config.yaml
model: "contrastive image-text model"
dataset: "regions of photos with short descriptions (Visual Genome)"
train_examples: 203450
image_size: 64
crop_scale_min: 0.7
horizontal_flip: false
translate: 0.12
tokenizer: "word"
vocab_size: 6471
loss: "softmax"
embed_dim: 384
encoder_arch: "efficientnet"
encoder_norm: "groupnorm"
encoder_activation: "relu"
encoder_weight_standardization: false
encoder_channel_attention: "se"
encoder_depths: [4, 7, 4]
encoder_kernel_size: 5
encoder_stem: "deep"
encoder_expansion: 3
encoder_widths: [40, 64, 120]
text_encoder_causal: true
text_encoder_width: 256
text_encoder_layers: 8
text_encoder_norm: "layernorm"
text_encoder_norm_position: "pre"
text_encoder_activation: "swiglu"
text_encoder_mlp_ratio: 2.67
text_encoder_head_dim: 32
text_encoder_fused_qkv: false
text_encoder_bias: "qkv"
text_encoder_qk_norm: true
text_encoder_parallel_block: false
text_encoder_inner_norm: false
text_encoder_positions: "rope"
init: "torch_default"
residual_init: "none"
optimizer: "normuon"
muon_scale: "match_rms_adamw"
lr: 0.0073
momentum: 0.95
nesterov: true
orthogonalizer: "polar_express"
adamw_lr_other_params: 0.0017
steps: 3400
batch_size: 128
epochs: 2.1
lr_schedule: "cosine_restarts"
final_lr_fraction: 0
warmup_steps: 170
weight_decay: 0.05
adamw_weight_decay_other_params: 0.05
Rows from block 4 of the text encoder, named by matrix and row number. Rows with one number belong to one neuron. Each number is 128 + 24 x the weight over its row's rms, rounded and kept within 0 to 255. All counts start at 0. Numbers have three digits each. After the name is the row's rms in percent of the matrix's.
# gate: MLP gate (text_encoder.blocks.4.mlp.gate.weight, 672x256), inputs 215-255
# fc1: MLP up (text_encoder.blocks.4.mlp.fc1.weight, 672x256), inputs 215-255
# fc2: MLP down (text_encoder.blocks.4.mlp.fc2.weight, 256x672, transposed), outputs 215-255
gate.286 103:095117147124150149140133130109112094103134143164128137119181118152098079158137124129147098123130133132146094102134115097121
gate.287 098:130117141148109126134102132109132126117116094129156113107153141152082144091128149083163085163117138143167108121119130157094
gate.288 103:116155124127151120121160112124124160126128139101105106158110137101126142126136117157071126083138111126154130104118134125163
gate.289 107:161080143137119130153117119143124154113150163158108127095135135083110094137133130119118130078084113088114144146141155162083
gate.290 091:138111110115138119094111123135100097148154162113114136103111143091153164123082118119148143100159138107128106148124158159111
gate.291 101:083108151130100108149128181121125153102120160100109175123147073082104100144117123158119098157116125110185138131099135159109
gate.292 102:161136150122139169128156143072124114135158089113167122114127139139162103123145126165129168152150171089132112118126130136130
gate.293 103:148144119119113119138162111089140098117149129153134137132118131164141068129109096144136195151119125168131119118142152131117
gate.294 102:122129201111121103132148144150151116118163153116114131154110122123113140106150169111154142143119138176157149170139090174140
gate.295 099:132125100120113134142160089123117110110148106126107120126108201134092140147150182121147134113109164123127106101096093153152
gate.296 101:131134127132178162139124096146127084110146125128144097109151142131148109102144168099107083136153116131093083163155126118146
gate.297 098:142148146135109130156123134126120158115129150142161166091095134101089104112131123090151118134118168136137131158130095100116
gate.298 095:077114175112110123128134151144137081150131113140126149147111149094158136134137140119158143140068159143095133101153154079143
gate.299 097:140149091120107128153174112147120125096150114139125085109130110093132157114163151127126148148088142117144122122139125144099
gate.300 109:146110126102090106126108103125112156126180138128118129134124115164131119149091131140144145090142120107139147117168148157095
gate.301 099:114127097184089117166114146107154155129124128124076101164101112124159124148111132107149115130119121128112133152130118165159
gate.302 096:116114169099124153155123112172150131107191145117157113152110116139138108119097158139122127092180070123165106125128119144148
gate.303 095:134121122120152086130141148169142143095144139145137100132131121180134098121143135129167125116125123092137131158135139128106
gate.304 092:099144126114141111152116146132164133096109133098151124145126116080151148119157123073136126146106133100125148132101140121093
gate.305 102:109136153090132095141138107177136151117133147136122159106134150125093110140115155154116124137107073109097124118130108122150
gate.306 089:158135131102118174141132128118134102101143112162124101118125142114118119134148141103116149137108097109114080126128153130146
gate.307 104:124110116085111114134089140124116126117110130110182097136157133127100160123111101147184136131106096094150099101122131146071
gate.308 093:109153134144158120137084145086125121132129118129063098131109142124140072148155156120139133118193171087163112138160085137141
gate.309 096:142120142129136148186123158124151134130122116151124092115126137122132092116127096099093122098124155180167102131089136123098
gate.310 097:137145116133150115114154120119122190122193131128144111171140141107113133120147132148103102109146171082136115101126146143157
gate.311 115:118133136185178142099134122123085121109138146099091138119093134150143148133105121103134103129107140129154130142144111150126
gate.312 096:150121130099146170117159154118081177149151104099133118113134107165101108106130115098185160138118098123153103108130111148147
gate.313 102:127124108140128103145124112141096135110119153131143131142115119131107123133145111137123132125166120092146136145082108140114
gate.314 104:090124181124130104152087118110132112186153129119128099142108100168102123122104127100124110159134132150159117164094138117120
gate.315 106:129142148098162127170150172094129111142137147140095088101107100122076108127155129143154138132117119164196102147119114126091
gate.316 105:128149095110123154138136105133072130060124108095138153151112119150128113120112146155111121142117109151164122179131111124111
gate.317 088:122123156110092101130108156137158086139084130105110103128121129113119100115165156116117128184112116116161127123091115120117
gate.318 095:099105129138135115122163129145135076116129147125151096123113137133147101138118113152118141131130094113133142148129136167075
gate.319 095:122099176144139121143137125129166117112129164127128104178139122089110111109175174112154151166098141122147134155122154135102
gate.320 098:162154105139124140162139158103096159121146120138125113091097131144120104122166104145161099130115120135132092144152159179144
gate.321 096:141144108127083151176116165116174109166141113120128135139105126154121070093146128121143079106089120112145157140120149151114
gate.322 110:133132106192144121143142166141164079105093115161124090150127114149109178159096137180123148128121144080197137124106162103144
gate.323 090:131085118116104158173124115128092104109157115134098142138100142083131152134153126137142104091151138136097134133096152136119
gate.324 091:103168124151129147152178115150130110083114095142157114178131104118099178106139120115139112104122139097140123123157128133119
gate.325 108:119144124108151123122140111144156139140137121124167167154126050119126159161180104114106117126134143158122133145151105131131
gate.326 096:174062122112110121150113130142139129113150145124129148141094095118163130119128154090144085095156106152134114111131094165124
gate.327 087:159150111124163085149139111102164129152102119079147135145125124130137098105183124114093087149130095140125143118180173099114
gate.328 102:151156189123156188099156101146152149140112122139135112165101074149162095180151151128112146118130098118158164120127132148159
gate.329 109:126124152119088144070089142195142113106113126110123155066111132127130131149117130122136156169148115126112121106147132120113
gate.330 100:128124127104124131167151168129138154129134122121122095137097151088157105140174122104107142102105135166161140118170098110137
gate.331 091:118134088117127132114142134177077129119115108124128156107073126081106120119166097133138140128135081112130112126125139173071
gate.332 103:102133117138150121152155098108103124080130122135140110141102097083125183110170159132157122140135168110136137139166144139081
gate.333 103:094109155110148154131146130183155179137141165112096134130164101136098098143135122102076123132154130120136133150097140120138
gate.334 101:146101116122148108125135128143135138124167160095100102102085121104102106171106140130121147124063152137123132148095061137152
gate.335 113:123150144089137136140159108125127139154118124158161114128149123116119124118095147114143122151170138135092150077165111136183
gate.336 099:142139151122139066133128103086096104104127105147145130114142180161146115102163122122094108147113117122127136134103105174154
gate.337 104:111116142128159115157124119154115083095162156159101120120149139154172077077132122151136104185151138153116148105114149142124
gate.338 103:145110159115159066113169166122130185128107135127152117135111152159108087123149121137095157151090123144132090111127113099105
gate.339 101:076137110150152124137145164145128140122130151107155118132117116153137132129087109124174155124143097139155099115133102092123
gate.340 102:110093081127140091116156109202095205128157092098144100150122081084159126139140094133181130120175120110116120091101124119154
gate.341 094:095130120129126132119125117121143128079120099148127127153132170146102163131140109129165108128148082131129110128114108165100
gate.342 103:147149156158110161103152122166166094175096132115144139099142134133161117156129147147129065164132123067165153143153121100141
gate.343 092:179157142140131139131097126104143196115119125110128170188136127141128084116140145101162110143082156161130114160093147106157
gate.344 104:135098094169129151145145131135135162138137134100168122141127121119085125106139094127117129122127158124107104134125141115133
gate.345 101:112141140121129116157136129172124137116142106087095099091126111159126106148129154062133129128140118128126148128117120165136
gate.346 099:124095117083185111145140129138108103164125132126125098149134096113160149125130106127134096096167160168139127118146108114114
gate.347 091:098123136120160132165080146136093112114124090124142105101124115090111112124106177099126134103110135177138103120144133152146
gate.348 100:086139115104142094125131159129115086138084137182127139126107116109109129118158115160139131149114106067125081096170150110105
gate.349 103:144150140109126124099138126142186116130158065110106140133105121156146086076139134131087133150144139112118116136072126115111
gate.350 108:106146169124116124120104087115131123166147158147106192160137128134153109157134167135080148101105106118153094143109152128092
gate.351 098:120117163149117131098125117155084148097139149142143082146107137095115155144159088130158149122085136126097123115122158133120
gate.352 094:143162166150132134104182134127110153127079078108102141151155121155145103144122149115143092156168129164207123139145154151090
gate.353 107:107106137093120122133157165137101128125119148124118118141167130123169131137203144066143114112153095105113139153135154123149
gate.354 095:152158116115101106148148160108099120122180121130151102121153127111117123107105112146142113116120132105116094110091116114153
gate.355 108:121126117097150107119153128136092115125128109160090138137146102083170155087152161122147127112143111150133172122140114111171
gate.356 098:130093105122138099129155124114120158126106056134132150156154099089138145154126141159104117127175128116149121149117141109143
gate.357 105:084138107161171117117123141149119080101129129115141133104091128097146146132127157145172115140135088158112110101168164125140
gate.358 087:120112095115122128128077109130154101126143144112109112151157109176122111137125124099123114138169130162151165135099162160123
gate.359 104:102133163125129130140140147109102123104142136138155115164092148110140108074128114154126118121151117112085153126113147138085
gate.360 096:064115143089145154148110110132131114170113122126151053124156123119123146119116134118151117084127109159116149125164164109089
gate.361 102:166117123117138153134150077125067146082134116126123129077103128127144154082115112090102159144135147155140112128104132173121
gate.362 100:113107137148138122085121133093137121147104102076065134092125130113075119116123108120179157070148128127114114135093113163108
gate.363 099:115108130101115137103142102144086149148136133118130118108106141171120084186090142104135126133105115120168126142132117134103
gate.364 102:102150091126108125092155098111078125093120137146101116092154167159155067148098155155105146113148127164146134110079136086130
gate.365 099:103137102135136134114142118096077105131074150135082124132070145150136133107140114123133128116108092111120146134161091085154
gate.366 105:134092160126156142127166113092138116100124113141119163135098169078100117112119118144090106086173132132116138099134110111134
gate.367 101:108120130130149090131080119116159141102160120093158114173157123149140148088130159089106143162124110129146081105135114153123
gate.368 099:119125141108139145135088170138094137125091113101185150144101093101133153122148157126134118150118112093139136104118128138114
gate.369 099:116159098161145151146167088136158088069107119136138122122132120122183098122164148152129153128100133138155131140123121124063
gate.370 106:140163138105097143108145142112110154136113062126109124121142129088137134139114156124149129139145114127119137126136153136092
gate.371 091:137127135120169087133131124127128129110143093139081114110109122139087101056136120143142133145129093127129096123146126169099
gate.372 094:093105151121169103118148120132122110122148158140097110122134099181142140067128127106130121127109138143141129124125146111152
gate.373 100:137121132089124119155139089138158128065094133117160074151109145147118134147149149091124103142123097102137163144167168071106
gate.374 104:132148106144148144111144144116126107123125121154109155165079074124105146126141151151088090110128126092147112155111116187140
gate.375 102:159128098133141126148122136155111109162095106139136133120192151115133121123128109129155132103160127153103085138157188166081
fc1.286 095:134102153113130171207098158130151125148145127147104150112120147129173133127123132106115103134130141138148153147159115173153
fc1.287 093:078139130113138176144085137141128163090153108099120112103127119101119138159118135159137141152103138121129165138142137088143
fc1.288 098:151131134117115109155161131152110123130108156073148153131105073145106108147150136137125096135146123124143167104100113083133
fc1.289 110:126162136110096148139083099157132133171111145126094122160136130130101139114168139151162153128138158114117134093141127114118
fc1.290 099:121137104103109114135141113163082158096106158116130098160124103138082115109152148141121065142128128150114091161153082093109
fc1.291 098:131152124129137122120172127151112175152109156174126160107184108134134110132090110132147160149142095117128154166123122107133
fc1.292 098:141121135137126087153121156089143103084109125105133172108116162079135128131192127164183142132123114139170140147108153125142
fc1.293 099:133093140128121093107103145113098144161157132113108130162142145123134120139166127124158131126125140114116134150085099137156
fc1.294 095:144144102109115133137140120173092151139164117128124103164125143182166134138115200129161105132135131151129116184149123175148
fc1.295 103:091129140150104144132152141099125122137092118127099102108122108117123121115146125137115093124109156146122129188139114171146
fc1.296 094:141155087116117082110098120164156149134135116088169092154152115133136103105166106130196134107184127098097154128124139113116
fc1.297 099:118120129097148182145121133120137154128126120148127105153181154120138141138129109102129123118121109125152131121166135176072
fc1.298 098:116102109105138146166083140125151119166168156156129122115139123147084148091106138153143150169127137143079126131126078139134
fc1.299 101:130148127115112117168101134139116058086136092171130135092094103075129107137141119137159140133089125097162114149100142100139
fc1.300 104:123167112157129116128134147100166117084089130086114107133098167107118131142133094110160108141107129136147120114108151124142
fc1.301 093:157140127159134092121117125136128157134154185109048142135112110161134090125138089130139119160104081120165139175115123159114
fc1.302 111:129136116096119141131104111130135126122112184114081135135139108157144096135130125121113119144110135144122120104142097071160
fc1.303 102:171146152096140165136078126087178125103091163173144154139172125175122166155125139082123152136102160136095151114098129159131
fc1.304 098:138081126087145167158094084126132145137144093120170135114125086140139152090116125144144166161158143170137119115116158151088
fc1.305 095:107124182173098077100115172152124104121133126110130123110117116122150137105137135154125073168158155131111106127114157148166
fc1.306 099:097133162142125128168091140146101160135122114119156092125135149123118118178113116192154087169159120067144117133141120148099
fc1.307 099:141118133201160127180092134125124165135143088146147144082162125074110110120125124130126130129145159132132104096157142185098
fc1.308 095:109153112096159109140113099114099116152105105143079126150173132097141119090122133150150091117108156124113118113142105141119
fc1.309 104:145159140116091126124106126130178145099098135148165136123131052086109112144164136110130140112102119163119138099171131164147
fc1.310 097:122144141112154115086158139098125172117163153125133157160138112143125145123124090113135096128131156084115145145104135134179
fc1.311 120:160166121130135079123131136109098105097120122156125107098132126138147169123122139147110147112121095108121144132145079125125
fc1.312 106:117097124110083137126141128158143163156131108090126167161122139136126070171131124140062144127122099107103140132124109132115
fc1.313 098:154129074110130148167134161118095149130129082133105127122149100154107146158092162134142156109134146135139106080149141131106
fc1.314 096:150118164142151087110100138090076128159141115149121118140101103158148146138110116151170141147135177153148162149115119164149
fc1.315 105:129139137090133118109136127122146108156172129105122140158140135116118096134143124128129121147100151132114151082094157142151
fc1.316 094:127141102145075069154099114141102176155121096106125125135090123108131142102124158092124169145097093132166134134095154137113
fc1.317 099:143135136115129125140092130133183144106124101100133106164109129062108098103118156155135139120112108099089125111090150114133
fc1.318 095:148180120138130090101101128124102083123149109139101133148147140155148123138080126176132163145136113128119126119109098131152
fc1.319 098:162085133134151112103083126106112138159129160104123162159126123097124159136087155123203109090153106165130153081124160148162
fc1.320 096:137135123146099124062127099129133149101121157139108093113163181109092105133156132135141112161141142130124136118130135135121
fc1.321 096:136123125132101119102117150087152151146116130126137108077113076123155123165105088161129104127097137103087165164102107114123
fc1.322 098:121157107139113142145083141102123105137175124097127139127151157134125121127102145125140153101137110097143168160146112074086
fc1.323 093:170137168118106116107112148131113131075086107103142119059098126140118102083116171143114138122122145107146141132169151120131
fc1.324 096:148133135098121115137085131166109114135132113097117128131171103114114133120120141097099120125143127110159177140112122166099
fc1.325 094:118139113081124134127095175130151109125119111145101096100145114065113130111179111107163074129112123151132139127137116124138
fc1.326 095:147078114120151140106160145107127107131069098087127135184142135092130107131086127124126130116134186134112124145126174174154
fc1.327 090:135147138117134099143125144088135074154101096131124115131136082088115148178176114122136114120160082113147099122181136119139
fc1.328 094:153111136140164141080109115158147133076142107149172070156113116139130104151150129111125117088079139109081123131105132124124
fc1.329 100:131097081119116081119147119119099142156112157136086094156108134173106115173136122103128154122093156120119167121150110111159
fc1.330 096:125158180116183146127101109110114094136153116152158168122141113161121123137126150132160117153126083098101120135131124169123
fc1.331 093:103118105128095063130165113141102149122132109095127156141139141075135142169137097118133165116128087147111135119104138158107
fc1.332 104:112139094104121142153177125078089119129153099123104172126153139089111119097137130101115120142127110154145143140133092110095
fc1.333 106:131107125169136117121089148111164145122133086125111145131065136100091141112116111134143091120154094140095120141098138142086
fc1.334 103:111111125129168165173141150171089084134140118126117101129130141107118147119113108104144107153084114145128164194125084133146
fc1.335 092:098189084141120152118111073135161127133116098148117146137144149098128121112131092157105097159129154143145117123142132104167
fc1.336 101:113137129146140127124132133120141140108179045129122161150114149160120120153111143158113092097101121117111128118107151102128
fc1.337 105:094128103113123141118140130108154136164107068089154139155089142089109088164115119096168121155077110120124151114124147164131
fc1.338 096:164147146168090116113135156169096168146116142134093155100131129157157078124150091110130115148143126143128122117121108097129
fc1.339 094:130125098143142147138119157108139122163157143098103143142140165134137120162146093074209164108126074169151127138136122099111
fc1.340 101:150137090144154157107101111143119127145094102165119110126114124098103106190076143110105142105121134130142125122177145120098
fc1.341 103:175115096153139130114093145109159114128124119127154119108150139112096134141153126123143138147131147122108161158128107157104
fc1.342 096:091157101074167190119143107112112122084115107127168128142085128134153158112128155142124121172146141096118123108139123115094
fc1.343 099:113148088167054121159095107100151095132138133139120153106093110120194092136127175134098148144126136162083145148125147140142
fc1.344 106:136159105113109129153118149138096096147119138135128143121136151086152118102127083128122173143109189102126143123080104090155
fc1.345 103:114157167116105099151142132122110136082119113085117115093136152098109071165125135136136138074162124132094122110126143103132
fc1.346 098:096109101116132128081127157163143109157120138152111117135152128175107140134123124131130161131098137135155087140052142121116
fc1.347 096:142110156094127116104145145119140125117131143114125161166160151195143136132124122118122167140106093140140118085084113142108
fc1.348 113:124129159111122118097139099135143113165114151142110109115152163088113134090125144128137097068122121117094142091164122160115
fc1.349 105:107119098113148141171122137163083092151129126145135107130142108126139172122128148149149143150142118088177108136090122155120
fc1.350 089:161118148118152143138127106169098161086140116123132135125168143169172099148134179141140094126113128111129128134105187138090
fc1.351 099:107103136126130140088136118124139122131112120127137096133109136121178122140144110141135161161085133109121120106160132145168
fc1.352 108:081192160121149122126145118137150181099106135168146139138115127100135116097154135124154127101103139136109132110113124091135
fc1.353 104:113077135094130184113149105102106144156112124118120156082114131117145105166096171158149128094123148140158138108098144106114
fc1.354 097:109106137174161150122134081150143145144197130096150148117125116134116101142112114142121091108208124107088146124170149112109
fc1.355 098:134115118153126132071131093120141101123123182134100145173131102097160160092132139124154116119131130089138137113121109149097
fc1.356 103:106106110115153120120126131155127115175109140146098111127121112111153129163129119133126102128127116127154108174146142089142
fc1.357 108:120121088166148108107130105181146129129132092162095137107145164149152149137110107094103092134107146144146109151188188134167
fc1.358 096:137122133151152129097127079163137127124103134151097105114080128082139136104115198179152123128117118115172108082126098150088
fc1.359 102:137071121131129166133167117098102157116126143146137108121131120142122173096117127099150093163107169106129129131101103120129
fc1.360 100:128115141157110101102130130136092115112123126113133150105119132133132168117133146116104090139118121117132095130127113130093
fc1.361 107:189150075104116115063136132121089137088141127142156174133142124133127168129105092111104194121136173140151138144116158136121
fc1.362 095:131155124140126124146126102159146129200139154161147106176087127115105122155126168153144146091137148114144161138125148164110
fc1.363 094:121137107117127110101115178090089129139090135138103070115156168081076160112141111138139066119144150152120116145128142158170
fc1.364 097:139128128146101120116157136086136114099130120072146147178102140138159109151137135107135115147125107110188161083121163119109
fc1.365 098:127130159163126082110159124135106098131138133145131128139142178134088123120160103100123123117132117156103134064126101105078
fc1.366 094:147090153146081134104116134127112130123159077168152162143083089116139153119147070136139108093104097108167063120114085110162
fc1.367 099:156158136135118148117133148104107155170109134135089092120136104130159150137131144108155119132159100123145134150159107105123
fc1.368 120:141101149118133110104155151113121130159137123094153134138133155135131149131122179124108131166129144127128117116110088146100
fc1.369 105:148128149126150109108123141114130115106153122110111142109098096133067133132070178124134150108113126158111144169144149116123
fc1.370 097:136123124155086158131160124121158131153100104108150142152113118131105149128141148141164105124131128133127134152148105151126
fc1.371 100:171097153118164108135121124073135107079143136141099138144120147079176098166147125120139140129136101124119123129180150060135
fc1.372 114:146136117129151180137117125154167127079143158111148172140121147089128135120156107140122112131133122103109125095116090147120
fc1.373 098:143142123113105117152124127151140096108136121122161150130101152129114154155114144096152149119127140085154179173143127097123
fc1.374 091:082081141145166151114096150134135112144142097118092147115151137132136086158146106121135186169168136125129146091150124123104
fc1.375 106:094153118110098104104130132086157167103155120090125123151094058153142113129097137137147083120132113090121117153166127070125
fc2.286 104:149125154085124130108097136124147147162103162132172160088122138148138124072092121119085146122119147131129143116152107160134
fc2.287 127:180099125115139099148127061155108107120124171098169083108153158141150116162150121146144121121163146093160065133141116094109
fc2.288 102:172121154126155086116138138160129140168096098142134111121146125115125118154114094109117127134121118129093118133124127100109
fc2.289 121:144091123121142105101111140133112142152134146139149152178111124133152155140177111085116181144107108126132134098118114106126
fc2.290 126:103148115164108139148172129133094144135141115111170109148115121125141140166078083129121145118102156146098112134105149132134
fc2.291 095:127125129169153129123169127112118125129093145141076152105155187142126117124129101124154116132121155056143173213161108144140
fc2.292 077:114149151135193118105140128117104082126125121093084137129149116080134161112134123138141132119141101151126061152144167131142
fc2.293 110:136120087097149114153065119132124111103125086082092120148135139140126102134164133122201146169176165111156151132112104167115
fc2.294 090:137104103142143156137100107144164132077125141128088141120131116100142113088136143127186135136116143108133133112105146152135
fc2.295 076:122155099108115122136124165085107084138133139122109124116143110130139145123152158160134122158120137200134126136153113180120
fc2.296 094:113137127116103114143136148111164146075096100089168123121122136130155089098095104127155145142141134104130145098099131139118
fc2.297 093:115115135128072114121115116115125137090127122137137148111132103150167154165127129154133134131149161148148125155123123116076
fc2.298 097:125088151143125106135113142128105121094138132134140106128170129132082131079149132133140135151139153155094117179153128129112
fc2.299 115:156130145098175121119136112093121117139130128111132100153088131153139127106090093140150129080152098107120135144120154150130
fc2.300 103:115153127138131155122114091128170124132107131132080153149132126146127122172084067125139134128132148113161120145108177157131
fc2.301 114:121076124107144160089120137138127120138099166173063131138139125117109147118177115144140094114132164154123133105144077136166
fc2.302 138:152155161090139125097124136129155080130141119144105124170171145104153134162116147110167124097113102160145114183152098106117
fc2.303 114:140098112149086136164127153115148184103113139093146115107137138141125174127146111107084135137117116136107138147111146112119
fc2.304 076:096108111129101149128132072131171096143142111149121123153114164147157126112125156128147114114156122118118087099129164111112
fc2.305 092:130099110129161113100103117171171176122098124144095152141091139121105118141147131175185103128161153108117135110145143116137
fc2.306 116:130097138091152140108110095140141133149160100120126122131161105096152121098139077097123158137163102157162136126137174105130
fc2.307 095:117088134170125169139117123149097091125127079113123156165116150109154150121163112149097128130091095130104117127135183171154
fc2.308 118:151129156123129133144099100185107106120099161150107121140104123144140160140154118110097099112114093169071135115157112141134
fc2.309 061:107106118157144118136122154110107124144148138130161144136118106111123156107115156120129137119122114139151164157128088181127
fc2.310 089:105127143131099129126092189122125102122112112094159130140146136151164167132122130118173130139112119113162135121121137142118
fc2.311 130:123166144085113099128142118151142112090155128144157135132114118164124141132142127170123109131102116106126089178157136105102
fc2.312 069:147072139117106112117171099131113147146110104076123155126148131124152134152122142131091141130122165166115129112113128127085
fc2.313 120:126140140132146135099148129067110122120135118098139156112135095149140131103121140110142139114127096104091110097105155141165
fc2.314 109:157137114143114111143186194104151142153116123092135111144100110079109116065132141118127139147156116134124116146100127161107
fc2.315 069:126156168081123121121132158132088129140180152159164149161144104148159106133108146102150137124156187141099142092136134111154
fc2.316 092:129146136114139114156127115143157127125102136146106147179149111110098155155172170115164124130114117153124143139127093094119
fc2.317 106:110112109154109124112110106160147119124198155093124155133150127074167135151158088127084148114116093147147122127156140145164
fc2.318 075:078144134147156107124133136148166120159142171123172170140093140124090093134132124076104111157123146117155157097136102141166
fc2.319 101:134135176145137137123125150147109100136110105145095117091174102109112084132090096158117127095117105094127144123110137147128
fc2.320 088:094133153084174143144155097190169107137111175093106143077127143106147109149114150091127092143148089162119131092111139122115
fc2.321 115:149119144120107109128144112139141153097165101132162137128099127141128129156134123144125104132092162119127109142135102133128
fc2.322 113:170148135098118144127122132132135131124133107110124170119100126112103083117121124128123109094100072128105128124155120111115
fc2.323 124:125177130147088166125120140084118101119115156109149120115121144127126100130119140139107127125121086159153120160132121134132
fc2.324 088:113156146148099104134158170087133152101116106126175124096059123148152128106171129126097135130153139136137130163160147173120
fc2.325 103:125100106156108145123126154159101159127135136120139137100132110145090162162090123152115142139084146167169089134161137139136
fc2.326 096:126145111140131145108132098123137112118131096146136077108087153111133131110133132125078161152104099137127115125114123139144
fc2.327 129:128098189146122137107153163138137097170148138185194136107128105135134115151108091124158115143125117119114136155112142133111
fc2.328 082:095153140154180157145131109149151090145100131149143112127109145136114073144136127106116087132129142138101166079090143107078
fc2.329 060:137183113182131140101160131124170122140097193125106104119125129107152088136151136146143130166132144114072137122144128101144
fc2.330 143:156120072119132165149165186111138112125088142135136158117134116154114141164136128142138127166154095127093128152172111148108
fc2.331 151:143138129160132063180145121140123130123101127139138159093140155125139178124130141129144146129096160140108167119180160104127
fc2.332 122:134115127121125111133152129141101085138137111143126116094172158093170150123126125171128138157158177128118136126138117094069
fc2.333 095:143123111151178101150140101119086128106183116128139121103125119096129154138118111123154118116109134134116111127087171170117
fc2.334 123:144107098150092164052108082134107107123143155109141106105130099130143126111118156084109107104111081168141129140081097117123
fc2.335 093:152135165165128141169156138121167160109117154143150111146152119130099094127137102150080084159141161089147141173124117138176
fc2.336 082:113108120110154147154135118128154116141140094165155147132122118140142159147089117124102127119172119143092163128158140140104
fc2.337 072:136135128150110183111160133135091140127099127110125123140139138122096118157107108113128181153082132125153146121131124124162
fc2.338 094:133137140145104115128142124099078139122153095139109118119112111167147132154174125153127134105116102136139135142101136124083
fc2.339 093:169105140110174121103115156085149113100137115131108111109151148125140113156131165098130109138190092151135087097129112158118
fc2.340 095:103129077094128126073129080096108151120105099134107117082114113170116097085127147163087159085151203141078142107136171129143
fc2.341 107:138098159131096151161141101134131137117158111125120081121148148101099097151166082157116169162161126136149121118128158131135
fc2.342 107:141140137141112148103123169080131117132100117131128136081099130110111084119077125092102144107132133082146125093109117135147
fc2.343 072:131120109137136122152118158134105137130112169157165129151115099137114098149095072105134105127118142089162104127141102134122
fc2.344 120:104126121129110148133129137100165105128171144155073154117125181145135148118124116125154106140135128129138129114141130159102
fc2.345 085:113144117123141127100152102120092114153132104133130125112098122122109109146145174091147159144142125121109075150085128132105
fc2.346 122:128100173144096131144098118184140079119094106136141105151128128144118127147128155108097150129085126132156108154129144130122
fc2.347 096:145135120175141084126145139155149145115164106140139135142106185105076149113083115148148129125141165105127143175097152131162
fc2.348 061:107154127103106109121098136136099102156117112140110151176162134070127093150156138126138086060126147123076115083129113165105
fc2.349 077:176129115131114119157122128155134137163118185132122129133106160120084132114144116166105138142164119130143122142107101127088
fc2.350 101:129136113121124099161118145111150114107113093109163133108118147148154125172096106148110165110130124130168113101113123123134
fc2.351 150:134107120102142118169074142145135148109085127125170111158167141114150158117128166122128147078173109149109152124154139122110
fc2.352 117:120142117122116130091100136154114070155114130155128115108149127105123124130142156130130156134166124084131127143124167156121
fc2.353 075:117124128107122115140161134156091119097093118107098153149094133099175153126159128139085097120107149128151129130124151138171
fc2.354 091:144108130134147136108121146091129107142150136171133159123145130134114152119112134083117069116134143134106124143140154120110
fc2.355 093:085121108131152089198104127128177125090128125133097092175153070123123121115135116093110114117073130107137133144166130116136
fc2.356 073:075130094196143166109088145095096143123110137124125083141124172129132118127140125155101152110091106115128122154150136123190
fc2.357 067:136109089106147081123117099127121112105102123175103141112133153119165144141142093085113144160119104107131088148124168176135
fc2.358 128:120150152139129112137101138124111134124174140143128134128138169157119101088125172127147029147080129128102093129153136135104
fc2.359 095:116113150091132130151079127130159163156120124131119092150128116129167158103132162087113138113107150139083138155139126100122
fc2.360 132:117143095074101110136132091155156146189136128145134197128130115190123158134099139138076124143101134133137074150137070145107
fc2.361 100:103137141100142157133133145089158137080123111156125118147131114135138113181132129167116102144129120080124148143098164130122
fc2.362 076:133132121103119144149131105116152099153107118137107154167079135142159118114151154154095109170127157112110138089152125160111
fc2.363 095:108168145151122132141094141151117162120119150142134152133125124098105132113140162130135118156126172121134089169152127131098
fc2.364 095:116123148139118156141181133117180166175099100121102148102134146085106120134132122142136133082110088132136155148152161120096
fc2.365 084:102136146101158089141127137171098113133091115086149146127120115138142137115098112168106118114114144100098117107170119120161
fc2.366 087:137112120134129125137170122106132130115102112156120143121138141142154117145106144178097095114137104172136170090103129100104
fc2.367 118:136161142097110099127162134145157108113096138146147137139111128145100150111100101119096156088115142084149135102136095104155
fc2.368 036:134150131100118078078145149084127119146139138106126131147093131115127122144133131097119135151120134114164092128097098133126
fc2.369 113:151108089080145114137157126129133123120126124097101141143098120143139104134114102132143164150110188101111093101140097143128
fc2.370 094:133103136133125139135142121096132144130091123154153177124091161151125143113097093112116071148133137131126153163150130112095
fc2.371 125:142119124118143103150152140192151115118136159159123118109095112160127101137114127117113114142144119101140088135125129170126
fc2.372 049:131110134163132167167130148120129153111135129126122128128112148088101157151102081130115111127120081115091094071092107146094
fc2.373 066:168164151118046085100151103140126136126124139101134114098125116108106116118126113104138171102132117070147104142121148118126
fc2.374 084:134111113104141126169133165149118085115127173192117119097153104126142132102099168112152095141134099102080149105123157160119
fc2.375 105:127079150067162124108161166119116152168157152142118066106143158144111153148114079129136106147153117153143104158120092131145